Rows from block 11 of a small image classifier, named by matrix and row number. Rows with one number belong to one neuron. Each number is 128 + 32 x the weight over its row's rms, rounded and kept within 0 to 255. All counts start at 0.
After each neuron's rows are labels from the 100 images, of 14848, where the neuron reaches its highest value: "responds to" is what is common among them. Only what is clearly more common there than usual is listed. The data: capsule endoscopy frames (Kvasir-Capsule). In brackets: how many of the 100, against the usual share in percent.
# fc1: MLP up (model.blocks.11.mlp.fc1.weight, 1280x320), inputs 240-319
# fc2: MLP down (model.blocks.11.mlp.fc2.weight, 320x1280, transposed), outputs 240-319

fc1.262 [169 134 110 123 128 115 161 160 160  93 112 129 129 104 162 169  56 151 121 117 153 142 118  98 104  75  96 128 108 145 125 140 156 114  74 151 151 173 143 140 103 140 191  56 203 109 138 100 135 129 164 147  67 167 127 112 157  92 102  72 107 186 141 101  80 110 129 137 120 128 149  91 131  79 123 138 156 126 104 137]
fc2.262 [136 110 183 116 128  99 121  99 158 154 182 154 138 115 115 132 110 151 161 163 144 128  76 122 122 160 158 108  64  89 131  76 117 173 158  99  94 133 108  75 115 133  89 114 172 134 102 128 147 199 107  75 167  79 139 131 136 156 151 175 196 145 111 142 138 133 150  97 109 123 125  70 188 131 140 134  97 145 119 134]
responds to: finding: blood fresh (42 vs 0.9); finding: foreign body (30 vs 1.6)

fc1.121 [133 147 134  95 180 119 144 172 151  86 131 123  96 178  87 211 103 154  95 116 120 119 162 120 129 106 157 149 126 149  82 144 137 106 140 158 174 163 145 120  91  75 204  59 128 125 142 104 124 102 144 171 106 143 141  94 178 118 105  73 132 132 123 136 133 114  86  91 157 159 115  82  95 141 132 137 191 107 101 140]
fc2.121 [146 117 168 102 100 118 149 120 158 165  87  83 145  85 214 110 126 179 117 122  98  97  98  71 126 140  74 117 114 150 112 126 150 140  80 167 114 125  99  90 159 137 151  73 134 137 108 173 174  95 120 124 145 144 140 115 107 133 108 153 168 164 216 174 111 198 137 112 111 192  54  79 203 112 102 121 127 150 109 101]
responds to: finding: erosion (32 vs 1.1)

fc1.744 [131 155 121 138 168 131 137 130 144  89  97 170 111 169  89 127 112  90 116 133  93 133 171 154 129 118 152 132 166 126  96 158 135 102 170 159 149 129 172 135  98  45 191 103 121 121 132 114 112 110 157 126 116 156 132 147 205 130 146 117  90 112 101 113 145 146  93 125 169 159  99 158  65  74 122 122 140 121 157 143]
fc2.744 [180 153 128 130 119 106 122 137 122 184 150 153 128 123 169 127 138 200 122 143  39 144 111  81  99 126 113 122 113 154 104 114 172 178  98  99  98 172 138  87 103 140 141 134 125 172  86 104 113 201 130 150 184  89 165  96 128 103  93 183 105 147 146 141 124 180 148 115 158 143  89  53 134 114 164 141 138  83 126 135]
responds to: finding: foreign body (28 vs 1.6)

fc1.721 [137 131 102 152 150  92 181 149 248 110 109 138 129  85 129  76 100  62 161 145 117 147  96  97  89 135 138 102 116 157 105 161 223  86 115 151 127 128 117 172 115 166 125 122 146 110 127 130 135 134 255  95  98 145 116 118 184  75 110  57  81 127 139 108  88 184 135 142 161 136 151 146 114  75 135 114 101  87 163 114]
fc2.721 [ 56  89 163  95 102 131 151 120 149 151 127 154 167 117 133  66 148 133 143 138 117  84 114 197 156 107 126 109  79 128 160 127  52 151 182 102 133  72 110 116  95 136 137  56  74 120  92 179 141 134 119 142 124 105 120 129 113 164 122 215  78   7  97 119 159  76 140 134 128 121 104 121 155 151 121  81 143 114 157 155]
responds to: finding: pylorus (83 vs 3.4)

fc1.229 [139 171 101 103 137 131 183 129 178  94  86 152  84 198  58 200  89 131  99  77 144 122 169 159 143 165 178 142 154 142 126 156 165  92 182 124 192 109 158 130 126  48 128 111 166 107 140 119 131  92 178 147 125 172 128 129 188 126 144  58 115 124 100 117 163 151  86 118 119 136 150 150  82  95 152 116 117 140 106 185]
fc2.229 [170 158 150 104 180 182 115 106 159  95 128 127  58 177  52 137 101 123 123 122  99 122 176 172 156  82 141 170 131 136 136 120  84  87 159 171 158 131 153 142 107 101 156 125 115 131 165 142  75 135 139 129  87 132 126 127 135 144 122  84 103 132  96  64 184  85 122 148 133 102  98 132  81 156 151  94 202 102 200 191]
responds to: finding: ileocecal valve (98 vs 8.8)

fc1.448 [140 147 138 134 109 113 222 123 157 118 135 116 198  62  70  99  77  92 166 122 201  81 112 119 170 178 153  97 157 113 159 102  85 153 103  70 141 124 148 130 155 157 109 175 189 135 128 131 149 140 148 108 128 125 141 137 107 138 167 149 137 141 151 158 135 123 146 144 136 105 144 183  95 131 118  69  92 129 110 110]
fc2.448 [142  91 185  71 117 101 116  94 188 177 101 108 109  91 161 100 145 146 140  89  70 100 121  93 121 116  76 131  91 181  94 119 134 127  99 184 140 108 102  78  82 133 156 117 105 107 124 176 142 106 119 160 155 134 123 126 119 129 102 126 181 117 209 159 127 183 144 138 101 176  84  60 193  87 165 112 115 147 145 120]
responds to: finding: ulcer (58 vs 1.6)

fc1.642 [120 149 103 123 149 138 166 173 185  82 121  77 119  94 132 179 117 120 114  99 120 116 117 120 116  61  82 110 114 106 112 145  71 105 154 125 157 169 140 176 154 136 159  66 121 129 123  82 154 121 165 153 140 165 156 105 137 105  93  90  92 160 105 149  93 101  82 120 213 157 149 133 119 125 121  84 148  72  98 131]
fc2.642 [140 131 105 132 163 180 187  86 177 145 122 114  99  95 107 188  96  49 130 122 191 133 156 158 142 134 150 122 117 115 122 124  82 136  77  79  77 135 147 112 160  70 157 132 147 144 133 128 135 118 138 110 148 100 138 152 115 137 168 139 185 137 123 151 113  66 147 127  89 126 189 128 124 116 112 119 122 134  70 128]
responds to: finding: ulcer (28 vs 1.6)

fc1.155 [ 94 164 107 127 120 149 138 169 156 116 110 139 149  82 120 153 132  62 116  92 123 130  99 123 139 108 112  81 145 109 114 140 134 137  83  96 125 120 139 140 146 170 210  95 107 134 106 107 143 111 163 118 143 150 139 117 161 127 123 107  96 157 127 160  37  96 135 135 141 147 154 183 106 133 134  94 131 105  88 110]
fc2.155 [162 107 164 149 147 135 112 132 180 146 156  20 166  41 103 100 112  63 167 139 162 114 142 119 139 162  67  87 107 120 148  85  67 152 125 131 160 190 138 121 126 137 136 119 126 113 150 100 183 128 110 173 135 110 135 132  78  96 160 168 154 133 178 122 146  74 151 158  79  99  94  90 127 120 124  80 156 151  52 145]
responds to: finding: angiectasia (28 vs 1.9)

fc1.373 [162 165 119 112 144 104 148 144 152  59 141  84 163 136  35  94 114  99 141 130 130 124 134 111 110 135  95 141 189 120 124 128 101 110 101 150 164 102 140 147  86 136 196 187 146 137 154 141 117 124 160 168 104 147 142 125 167 187 140 108 105 202 145 104 130 119 106 131 153 122 121 122  76  69 123 133 144 133 173 103]
fc2.373 [108 105 151 125 140 139 155 108 180 141 101 106 137 147 119 150  43 181 133 183 114  80  95 145  81 130 119 134 100 104 130  77 143 120 169 186 121 112 137 106 139 130 151  96 175 117 145 140 156 150 139 141  91  94 149 124 133 196 122 131 116 138 116  74 161 181 103  93 103  91  94 130 168 124 106  90 136 142 112 107]
responds to: finding: ileocecal valve (56 vs 8.8); finding: foreign body (28 vs 1.6)

fc1.98 [122 197 109  92 136 129 163 136 157  52 167 103 130 165  42 145 101 161 134 112 148 156 167 146 148 162  85 117 166  72 104 139 133 132 174  91 139 125 149 132  75  96 175 175 159 133 146 108 124 101 163 175 112 173 146 113 180 118 166 106 125 124 126 127 136 131  68 123 178 132 124  78  54 125 113 133 134  78 124 113]
fc2.98 [177 127 171 105 121 162 192  62 202 132 124  83  85 108 148 136  48 180 102 145 117 110 158 119 171 107  93 138 128 140 116  73  73 159 122 158  95 175 136  74 131  70 169  66 145 138 117 172 109 141 149 164 129 130 152 153 122 161 119 157 154 176 160 119 145  95 118 121 127 127  76 118 158 146 119  64 100 126 147 132]
responds to: finding: foreign body (66 vs 1.6)

fc1.143 [129 184 105 135 163 158 183 178 147  76 130 125 143  85 138 106 133  52 133  81 154 101 151 117 146  78 115 103 153 117 112 157  73 136  94  75 166 178 149 150 129  94 146  71 149 144 119  82 149  95 139 128 150 181 167 126 133 116 116 129 133 147 119 174  85 103 123 148 183 160 151 161  95 130 124 110 169 109 142 135]
fc2.143 [127 111 131 123 136 146 149 131 172 104 137 157  48 218 104 138 153 117  89 120 130 174 173 127 143 200 146 150 105  92 151 105  88 140 145 142 141 138 151 171 133 146  86 197  94 125 146  64  71 153 158 131 134 144 125 125  63 130  99 167 167 147 109 126 140 104 130 157 126 125  47 131 101 168 122 182 129 110 195 180]
responds to: finding: angiectasia (72 vs 1.9); finding: lymphangiectasia (27 vs 1.3)

fc1.692 [144 145 122 117 104 130 189 206 184 107 123 150 187  98 133  89  83 164 146 109 165 104 114 100 157  78 156 110 111 134 134 124  59 166  61 113 156 171 145 133 100 154 160  87 151 134 129 113 115 129 178 105 112 137 168 104 115 107  92 120 104 172 158 128  72  92 142 123 143 127 150 133 117 114 126  41 164  45  95 151]
fc2.692 [170 117 156 146 150 156 123 118 191 156 216 128 112 120  91 153 110 107 149 126 134 179 154 120 128 146 152 104  93  91 112 103 109 143 169 100 101 168 148 103 115  76 119  61 148 145 108 110 168 182 125  40 172  84 126 156 135 117 142 131 154 167  97 122 156  69 152 117 100 121 151 103 116  94 161 155  47 159  98 160]
responds to: finding: ulcer (53 vs 1.6)

fc1.258 [103 194 121 138 128 124 182 164 141  95 148 130 157 129 140 109 152 102 154 134 138  73 122 165 137 111 187 121 118 103 113 163  87 137 128  70 135 145 118 167 127 122 140 131 117 175  87 129 143  81 119  87 123 143 146 108 138 139 123 152 141 153  96 165 119 129 125 151 251 142 134 125 113 151 106  30 194 126  92 132]
fc2.258 [105  77 203 151 153 205  87 164 167  86 167 138  94 165 120 143 123 156  65 144 150 131 127 156  88 136 132 154 146 151 130 134  64 162 134 144 162 150 116 101 124  71  95 143 161  65  91 187 106 135 122 209 133 116 153 125 104 123 125 123 165 159 143 185 196  81 114 137  93 111  69  58 140 121 116 154 170 155 183 113]
responds to: finding: angiectasia (41 vs 1.9)

fc1.10 [ 76 146  87 142 159 107 155 155 169  76 101 107 111 164  74 168 119 119 104 124 130 154 116 125  98 133 150 142 159 134  83 161 183  92 123 121 135 118 134 183 120 134 132 152 164 133 140 103 131 116 215 133 120 120 136 124 179 115 130  41  95 142 102 122 104 149  79  85 146 132 166 135 124 114 115 219 132 115  98  94]
fc2.10 [ 94 140  95 186 166 156 163 160 108 143 132 101 122 118 114 106 188  23  64 104 128 176 136 167 133 112 155 134 111  87  78 188  98 102 110  78 101 112 140 141 176 116 122 144 100 140  84 123 167  88 137  85 160 122  75 148 143 100 135 162 113  79  74 188  93  69 149 123 158 200 163 115 106 167 123 159 123 150 159  90]
responds to: finding: blood fresh (90 vs 0.9)

fc1.174 [ 90 138 102 129 127 138 156 204 171  94  57 155 109 147 112 192 121 126 108 110 126 123 127 143 133 137 153 128 143 120 106 145 188 115 118 136 170 143 139 172 131 142 164 110 114 128 130  76 111  82 185 153 139 148 146  96 134 110 104  76  99 155 110 131  63 131 115 128 137 134 161 184 113 119 124  74 177  95  58 119]
fc2.174 [ 89 134 124 154 194 174 148 145 203 109 165  97  82 154  90 144 147  95  81 110 132 115 169 167 133 134 188 143 104  90 147 132   0 127 142 116 152 148 132 151 153 104  91 170 112 121 121 106 109 125 147 127 164  99 128 146 117 139 138 135 165 131  50 164 177  37 128 126 124 153 123 101 115 208 150 129 141 142 133 168]
responds to: finding: blood fresh (31 vs 0.9)

fc1.269 [103 162 141 102 124 145 195 131 192  99  92 176  80 214  44 166  87 126 112 136 100 146 128 164 137 153 164 154 142 122 103 144 195 121 179 114 125  77 158 141 121  96 197 167 112 138 138 119  79  93 162  93  88 146  84 124 180 122 142 132 121  72  97 152 167 121  90 119 224 167 116 166  75 101 111  95 127 134 146 172]
fc2.269 [109 172 108 166 160 170 161 149 184  88 116  95  92 173  73 205  97 176  46 133 154 155 175 143 182 125 148 134 208  95 136  94 104 146 170  97 136 180 143 140 163  69  95 115 153 116 126  86  85 117 176 135 122 143 135 131 148 102 141 113 128 152  64 113 131 122  78 103 146 112 160 191  59 164 120 104 124  96  97 130]
responds to: finding: reduced mucosal view (87 vs 6.2)

fc1.119 [153 217 108 159 158 131 181 151 147 135 107  74 115 106 126 116 105 143  37  99 150 207 185 153 143 155  94 138 157 135 134 177 137 102 125  74 152 161 134 122 156  80 104  80 158 125 112 130 132  98 137  66 142 183 121 128 215  39 171 125 154 146 126 163 133 130 130 119 171 167 145 139  76  80 139 113  84 135 136 180]
fc2.119 [149  61 161 124 128 140  99 143 109 110 114 165 144 147 132 158 147  96 169 146 167 100 151 137 125 113 181 156  83 152 187 107 112 118 154 192 166 139 110 137 100 143 137  88 122  94 154 111  71 129  93 107 131 110 136 106  71 135  93 164 180 143 131 147 148  90 140 151  50 113  88 193 134 136 111  70 164 214 115 188]
responds to: finding: lymphangiectasia (33 vs 1.3)

fc1.432 [ 96 177  86 118 163 133 178 163 176  93 108  95 103 159 117 183 102 153  77 115 169 138 139 130 126  82 107 155 130 113  77 153 122 121 111  93 111 154 123 135 114 117 143 127 175 153 154 110 105 105 208 142 122 145 157 101 156  90 130  71 113 150 117 134  79  84  88  90 144 127 164 101 120 121 103 125 225  87  99 109]
fc2.432 [178 126 126 151 171 108 131 144  82 115 149 114 139 118 111 153 193  43 128 114 101 180 130 125 103 152 181 133  47 109 124 161  98 107 115  94 148 117 122 146 131 145 136 131 118 105  96 122 161 120 126 104 142 105  99 135 154  90 138 174 118 136  91 180 123  58 144 129 131 157 141 107 141 161 139 163 114 137 135 128]
responds to: finding: blood fresh (94 vs 0.9)

fc1.233 [ 69 131 119 138 161 118 152 146 171  75  47 169 139 177 105  98  85 101  99 113 128 104 119 122  77 141 198 158 133 120 120 136 173 112 123 148 175  85 159 165 130 144 196 177 150 124 160 138 159 110 176 154 103 136 154 161 154 160 138  63  94 138 117  89 123 166 103 105 113 120 152 138 137 128 142 176 109  99 173  95]
fc2.233 [ 78 143 112 156 139 103 194 162 177 156  94 152 110 104 175  83 151 136 105 132 114  70 103 107 118 113 167 125 114 123 174 168  64 153 106  75 141 119 126 125 190 164  92 116 126  71  84 113 140 144 172  92 173 133 113 179 138 133 116 170 140 125 113 195  89 163 162 145 153 176 156 122 159 165 147 140 126 133 144 133]
responds to: finding: pylorus (43 vs 3.4); finding: blood fresh (35 vs 0.9)

fc1.107 [115 159 116 146 158 132 230 129 246 105 120 143 150 132 109 130  34  78 126 116 174 145 122 162 124 106 178 126 118 100 119 146 103 117 183  92 123 117 156 146 169 104 121 145 174 148 148 155 152 125 187  63  91 130 143 110 161 121 186  78 107  91  82 111 112  89 116 116 171 115 177 137 112 120 118  84 146  81 171  90]
fc2.107 [104 142 109 186 207 153 170 116 226 126 124  62 124  79 140 176 108 136  94 130 141 100 124 131 109 121 172 158  92  78 107 131  88 115 117 108 130 179 148 157 164 122  78 120 153 127 111  92 141 139 189 112 145 107 141 144 127 103 134  98 164 175  20 146 127  90 112 114 122 134 175 123 179 197 148 110 106 127  69  75]
responds to: finding: blood fresh (51 vs 0.9)

fc1.54 [125 146 110 148 131 142 157 182 180  72  90 191 108 156 165 120 118 119 109 116 135 119 130 111 158  66 102 142 161 128 130 131  91 129 140 143 134 124 151 160 134 134 197  87 126 139 102 140 126  73 173  30 144 163 105 116 145 106 114 119 117 135 144 161  49  87 110 144 219 180 154 150 101 108 104 160 164 128 152 168]
fc2.54 [ 91  56 171 139 200 158 115 124 240 122 120  81  76 114 113  80 103 149  67 144  89 115 129 150 114  83 124 140 170 152  86 104 123 122 105 167 127 160 104 105 114 102  80  97 124 103 151 125 147 127 157 144 163 114 123 127  91 148 134 113 136  86  94 135 158 110 138  78  66 143  93 112 129 128 132 191 138 120 106 132]
responds to: finding: angiectasia (95 vs 1.9)

fc1.693 [ 76 122 122 142 204 148 134 118 169 112  80 150  69 168  77 178 100 152  93 134 108 137 156 154 126 149 218 161 101 152 101 130 143 100 184 143 153 138 162 149 126  84 119 100 111 141 171 111 107 140 155 122  88  93 154 168 118  97 138  42 101  80  65  69 168  92  87  81 132 112 151 119 123 159 132 120 124  12 127 162]
fc2.693 [171 121  86 131  95 112 109 121 102 138 152  93 117 116 189  98 171  98 131  74 114 182 124  74 125 128  50 105 140 115 140 147 122 131  71 138  96 166 118 143 125 142  90 173 106  97 115 100 129  97 112 123 165 210  94 116 126  87 103 151 102 183 190 122 126 139 138 167 134 149 117 122 138  87 142 170  76 134 135 146]
responds to: finding: ileocecal valve (38 vs 8.8); finding: pylorus (25 vs 3.4)

fc1.511 [ 85 184 119 143 155 127 237 182 193 125 133 142 160 151  94  93  68 129 109  97 149 129 115 133 122 158 185 106 131  85  89 147 132 138 104  92 124 123 153 146 133 147 151 182 180 171 118 119 118 116 196 134 115 148 160 117 160 100 146 112 116 111 125 138  79 120 132 109 177 137 149 106 102 154 135 123 151  71 106  71]
fc2.511 [156 145 155 129 128 171 130 160 200 121 161 171 179 121 107 123  81  71 191  99 146 124  75 138 142 128 189  82 134 119 125 105 158 123 114 152 135 141 157 133 150 104 202  95 151 136 165 102 162  81 156  52 126 155 132  94 148  88 148  95 132 141 142 100 118  39 139 121  97 109 111 195 110  87 150  45 173 142  47 129]
responds to: finding: ulcer (41 vs 1.6); finding: lymphangiectasia (25 vs 1.3)

fc1.66 [107 136 125 155 130 117 202 171 210  66 108 188 115 199 137 144  31 138 111 142 149 154 124 126 115 121 162 111 145 128  97 137 231 127 124 144 139 124 142 162 141 127 160 107 182 126 157  91 137 132 174  94  64 147 131 114 166 107 124  88 104 117 115 101  87 150 111 115 169 122 149 144 107 106  97 132 136  89 135 141]
fc2.66 [129 159 167  44 143 139 148 123 148 112 105 109 130 151 149 122 117 176 133 133 128  72  87 118 138 149 117 140 113  94 129  90 138 171 122 118 105  99 112 114  80 127 110 163 210 127 114 143 107 107 131 128 144 173 131 107 141 117 145 145 208 123 158 154 103 131 126 138 136 153  66  98 168 130 151 146 176 127 120 107]
responds to: finding: foreign body (36 vs 1.6); finding: reduced mucosal view (36 vs 6.2)

fc1.409 [100 129 121 126 202 131 138 158 160  88 111 147  56 188  89 190 109 133  92  75 106 149 140 131 124 105 226 142 110 169  75 158 162  63 141 145 188 140 132 155 116  77 138  30 125 119 131 112 166 111 135 107 116 142 120 147 165 116 104  29 117 118  99 145 123 126 103 102 130 179 140 108 115 145 158 180 136  96 140 153]
fc2.409 [187 132 104  73  93 120 146  42 153 194 126  73 204  81 181 121 114 150 166 151 118 118 114  73 112 120  73 108 101  85  98 139 147 158  93 116  31 151 130  86 110 105 147 136 138 166  97 143 161 133 122 109 155 120 133 117 121 135 143 155 107 181 193 151 122 161 137 120 128 148 138  76 172  91  93 135 115 154  80  94]
responds to: finding: erosion (35 vs 1.1)

fc1.375 [159 137 135 118 177 126 142 182 147  82 106 129  86 177 130 171 114 147  82 113 110 148 172 112 120 101 172 146 115 146  81 157 151  68 122 156 198 182 147 147 103  81 164  52 128 122 157  86 147 129 132 101  87 151 116 128 153  99 105  72 131 163 116 122 115 121 118 140 151 160 111 100 104 127 129 177 158 107 150 189]
fc2.375 [133 105 143  92 106 108 116  69 124 178 109  94 152  89 181 103 143 166 165 134 113  88  91  88 131 129  82 105  97 136 113  98 128 164  83 160  82 106 119  80 116 133 170 115 124 131 121 169 192 126 111 146 149 136 140 130 113 159 125 138 139 140 205 141 133 174 144 137 109 150  98  71 208 114 107 128 123 151  72 113]
responds to: finding: erosion (31 vs 1.1)

fc1.400 [141 158 113 146 171 144 184 149 193 137  94 118 123 129 149 123  65 126  68 135 152 115 124 146 108  49  96 178 136 119 101 161 152  91 126 116 124 130 131 128 116 102 138  94 163 140 130 160  88  76 181  88  81 125 115  81 162 107 127  89 106 135  99 111 100  89 119 120 138 131 174 145 110  91 107 109 210 115 192 111]
fc2.400 [144 154 145  50  85 128 191 102 179 136 179 163  91 191  91 130 125 195 153 110 123 161 159 174 155 161 128 137 148 142 150 143 166 125 149  68 136 114 100  65  56  95 101 143 106 147 122 153  83 141 141 116 134 120 103 111 129 121 157 153 131  88 134 131 181 135 129 114 137 134 113 113  80 112 153 129 147 101 171 161]
responds to: finding: lymphangiectasia (31 vs 1.3); finding: foreign body (26 vs 1.6)

fc1.652 [114 163 126 116 117 109 181 147 165  95 110 168 204 138  71  57 102  61 154 129 137 132 115 123 129 161 126 104 159  96 111 130 141 140  75 133 141  92 144 152 125 149 253 194 148 136 122 125 152 102 167  98 100 188 139 150 188 174 124 139 108 168 151 145  86 156 143 128 168 144 128 156  89  68 119 151 133 138 169 119]
fc2.652 [168 156 153 132 124 124 167 103 223 120 113  34 134 127  68 186 160 220  77 157 108 112  79 185 115 202 117 142  89 148 157 110  97  93 154 103 143  86 126 118 165 154 136 162 148 117 120 152 160 145 124 141 171  87 128 133 136 129 140 170 181 167 110 159 187 104 105 101 129 136 127  92 163 136 118  80 112 142  51 154]
responds to: finding: foreign body (45 vs 1.6)

fc1.128 [138 138 114 124 156 144 178 114 192 129  76 145  99 184  87 146  89 108  65  97 137 156 158 182 134 108 166 195 155 140 114 164 194  76 177 125 137 102 150 150 122  82 111 119 133 141 145 153  90  71 170  53 107 129 123 109 151 112 175  65  94 115  89 105 150 119 117 100 119 128 175 190  76 106 145 138 134 121 206 121]
fc2.128 [103 157 109 113 141 114 199 153 227 118 165 127  70 158 113  86 161 172 158 143  79 135 127 126  83  78  95 132 108 156  86 164 139 124 129 111 131 136 117 104  95 110 126  96  82 138  95 118 135 185 175 124 161 114 103 106 128 126  67 183  82  86 130 156 136 139 117 126 176 168 104  71 108 102 119 161 170  98 168 160]
responds to: finding: ulcer (55 vs 1.6)

fc1.715 [116 130 112 118 155 155 111 135 123 140  57 181 146 132 156 149 112 107 128 131 122 140 150 152  92  97 156  99 110 119 140 159 156 120 128 157 127 112 174 153 128 120 240  82 155 111 128 114 126 126 155 110 118 156 130 124 178 127 133 120  84 132  93  92 109  98 152 150  96 126 141 195 127 106 121  78 147 155 105 157]
fc2.715 [156 143 114  84  55 103  99 101 125 147 154  96 152  87 166 115 141 194 184 151 134 105  85  68 145  67  44 117 140 115 147  73 112 197 102  89  97 172  83  77  84 148  94 118 128 130 113 117 121 147 144 185 149 125 154 109  88 150 104 158 105 125 178  80 112 139 110 126 150  84 113 116 133  96  96 108 178  82 114 137]
responds to: finding: foreign body (41 vs 1.6); finding: pylorus (40 vs 3.4)

fc1.402 [ 92 130  99 169 162 131 139 127 126 133 103 124 149 134  94 107 117 111  59 108 190 165 175 141 114 139 143 153 162 105 146 145 114 131  92 120 121 120 152 141 138 137 129 198 171 142 148 133 106 124 173 177 123 115 169 176 125 150 167 101  87 183 107  92 107 107 138 122  96  89 207 141 106 164 124 202 104 120 155  77]
fc2.402 [108  79 116 174  94  81 114  87  88 161 109 108 120  98 182 165 159 137 115 188 164 114  73 118 121 106 167 121 115 166 143 116 122 144 109  91  81 122  90  78 176 117  99 105 142 100 102 113 161 158 107  78 137  61 116 163 107  92 127 153 147  92 131 114 131 143 122 103  81 109 164 126 190 199 105 198 122 161 102 128]
responds to: finding: blood fresh (57 vs 0.9); finding: ileocecal valve (43 vs 8.8)

fc1.529 [138 150 104 147 170 161 154 111 147 114 125 123 165 120 150 161 107  81 132 127 181 134 142 144 114  73 131 165 101  72  94 158 158 117 159  91  81 184 134 156 124  83  96 157 163 143 145  80 102  87 145  72 126 121 158  91 126  86 166 128 128 147  91 135 115  96 109 123 179 135 167 135 111 128  93  98 166 120 109  55]
fc2.529 [ 63 153 118 191 147 127 134 141 178 181 125 198  99 182 114 153 154 195  80 119 123 157 155 225 121 159 141 127 148 139 164 160 149 169 149  63 113  83 122  81 145 106 101 100  80 122  85 144  88 111 132 108 164 116 117 114 155 115 196 150 155  64  74 146 134 146 157 121 112 148 144 141 113 139 150 121 121 146 131 164]
responds to: finding: ulcer (25 vs 1.6)

fc1.696 [147 190 103 130 162 126 226 110 212  83  93  50 100 155  16 168  93  78 103 145 138 139 158 162 107 177 136 162 122 104  92 169 154  90 168 104 155 131 147 149 123  82 128 174 157 121 138 132 125 117 189 178 114 137 134 107 187  93 153  92 115 146  93 143 162 147  75  98 187 150 144 103  96 116 109 127 130 119 153 100]
fc2.696 [ 98 173 131 152 113 106 189 122 205 139 136 146 111 103 126  60 140 184 139 140  83  90 121 101 100  77  92 108 148 110 111 129 164 187  96 113  95 107 123 105 137 160 162 112 100 137  84 163 132 180 186 136 149 135 130 158 148 180  99 201 129 134 163 137  69 148 166 149 185 154  76 101 138 125 130 155 111 102 177  94]
responds to: finding: pylorus (33 vs 3.4)

fc1.7 [165 163 168  84 126 131 112 145  94 156 141 122 162 112 113 161 116 131 172 109 118 146  58 135 107 132 149 119 156  76 154 119  89  90 110 144 129 130 146 126 150 125 148  92 118 121 177 176 163 116 161 104 152 182 107 164 188  78 113 112 157 162 128 188 101 168 109 125 131 168 133 166 109  78  78 161 144 135 206 136]
fc2.7 [ 73 131 142 109 115 110 124 142 116 107 145 106 121 122 145 137 152 156 145 160 117 142 158 108 133  69 172  92 124 128 124 209 131 152 149 119 200 147 171 116 166 171 149 115  99 174  93  50  95 109 152 116 105 142 122 119 120 146 120 125 162 108 156  99 184 174 131 172 113 110  78 139  88 130 135 114 106 111 101 111]
responds to: finding: foreign body (33 vs 1.6)

fc1.713 [ 58 156 117 113 146 139 160 108 178 100 112 126  65 175  95 217 111 143 108 118 120 138 129 139 176 147 144 113 159 122  88 140 131 136 173 118 101 167 137 107 126  56 122 110 126 118 120  81 112 110 164 155 108 167 138 129 155  82 149  90 122 104 112 130 130 102  68  96 206 160 119 127 115 158 130  94 148  46  92 116]
fc2.713 [143 128 104 194 135 117 204 137 190 114 131 130 138  93 240  54  97 124 108  93 150 121 147 118 134 107  73 126 135 131 114 126  63 133 125 123 127 178 142 130 161 102  81  64 164 110 127 110 152  70 149 120 147 184 145 129 123  70 131 147 154 130 151 139 127 203 117 169 155 145 109 111 106  79 110  98 119 136 136 115]
responds to: finding: angiectasia (26 vs 1.9); finding: pylorus (26 vs 3.4)

fc1.570 [124 172 105 158 137 140 232 115 228  93 113 149 113 174 140 134  72  96  94 126 163 142 172 136 114 147 131 156 137 103 120 147 103 122 146  89 116 146 169 152 141 103 113 177 162 133 147 103  90  92 190 104  95 130 157 107 123  53 149 141 125  97 108 113 134 115  78 129 198 117 160 138 100 141  87 106 140  53 152  91]
fc2.570 [164 115 125 235 156 104 132 127 147  98 172 101 155  50 125 113 114 135 145 133 140 152 104  38 148 116 177  81 129 129  73  97 150 171  43 127 111 196 160 143 160 153 146 127 127 148 120  74 174 171 134 138 106 117 164 151 128  76 124 135 127 217 136 124  99 114 106 104 134 124 102 119 174 164 121  75  69 119  47  38]
responds to: finding: reduced mucosal view (39 vs 6.2)

fc1.193 [ 92 155  87 134 178 130 164 128 184 114  21 134 124 153 133 148  94 107  67  94 141 136 146 157 122 116 177 183 156 128 107 177 163  58 143 119 157 130 151 134 151  81 131 110 158 131 134 132 116  73 180 101 125 145 145 140 162 111 157  13  96 134  92 117 145 132  94  79 129 144 163 185 125 115 140 117 134  97 160 136]
fc2.193 [153 158 139 114 210 111 212  85 254 110 112 104  97 113 117 124  79 161 122 148  98 108 128 126 101  72 113 144 106 129  80 156 120  83 131 119 131 140 123 121 128  60 117  22 164 119 128 174 165 156 161  49 127 110 121 131 159 171 155 140 145 156  95 146 166 143  93 108 169 159 113 132 150  79 145 155 156 136 197 107]
responds to: finding: ulcer (30 vs 1.6); finding: ileocecal valve (29 vs 8.8)

fc1.552 [151 148 107 120 134 122 195 150 213  78  79 180 108 185  89 179  72 137 129 122 118 112 122 119 128 131 136 172 147 127 118 137 162 108 159 141 156 101 131 155 102 112 173 122 134 122 145 117  85  67 205 108 102 154 135 111 158 108 104  83  85 124 117  97 132 140  85 119 152 140 134 202  80  77 120 109 160 111 132 138]
fc2.552 [160 150 133 175 155  94 205 155 175  78 125 124 109 174 110 118 101  34 139 124 134 108 119  92 156 104 139 100 212 136 119 128 102 149 142 132 105 146 146 172 113 113 117 166 165  97 120  81 114 171  99  96 114 171 125 130 141 117  96 146 197 201 147 183  89 129  97 156 166 158 101 192 116 108 143 195 157 127 151 111]
responds to: finding: pylorus (50 vs 3.4)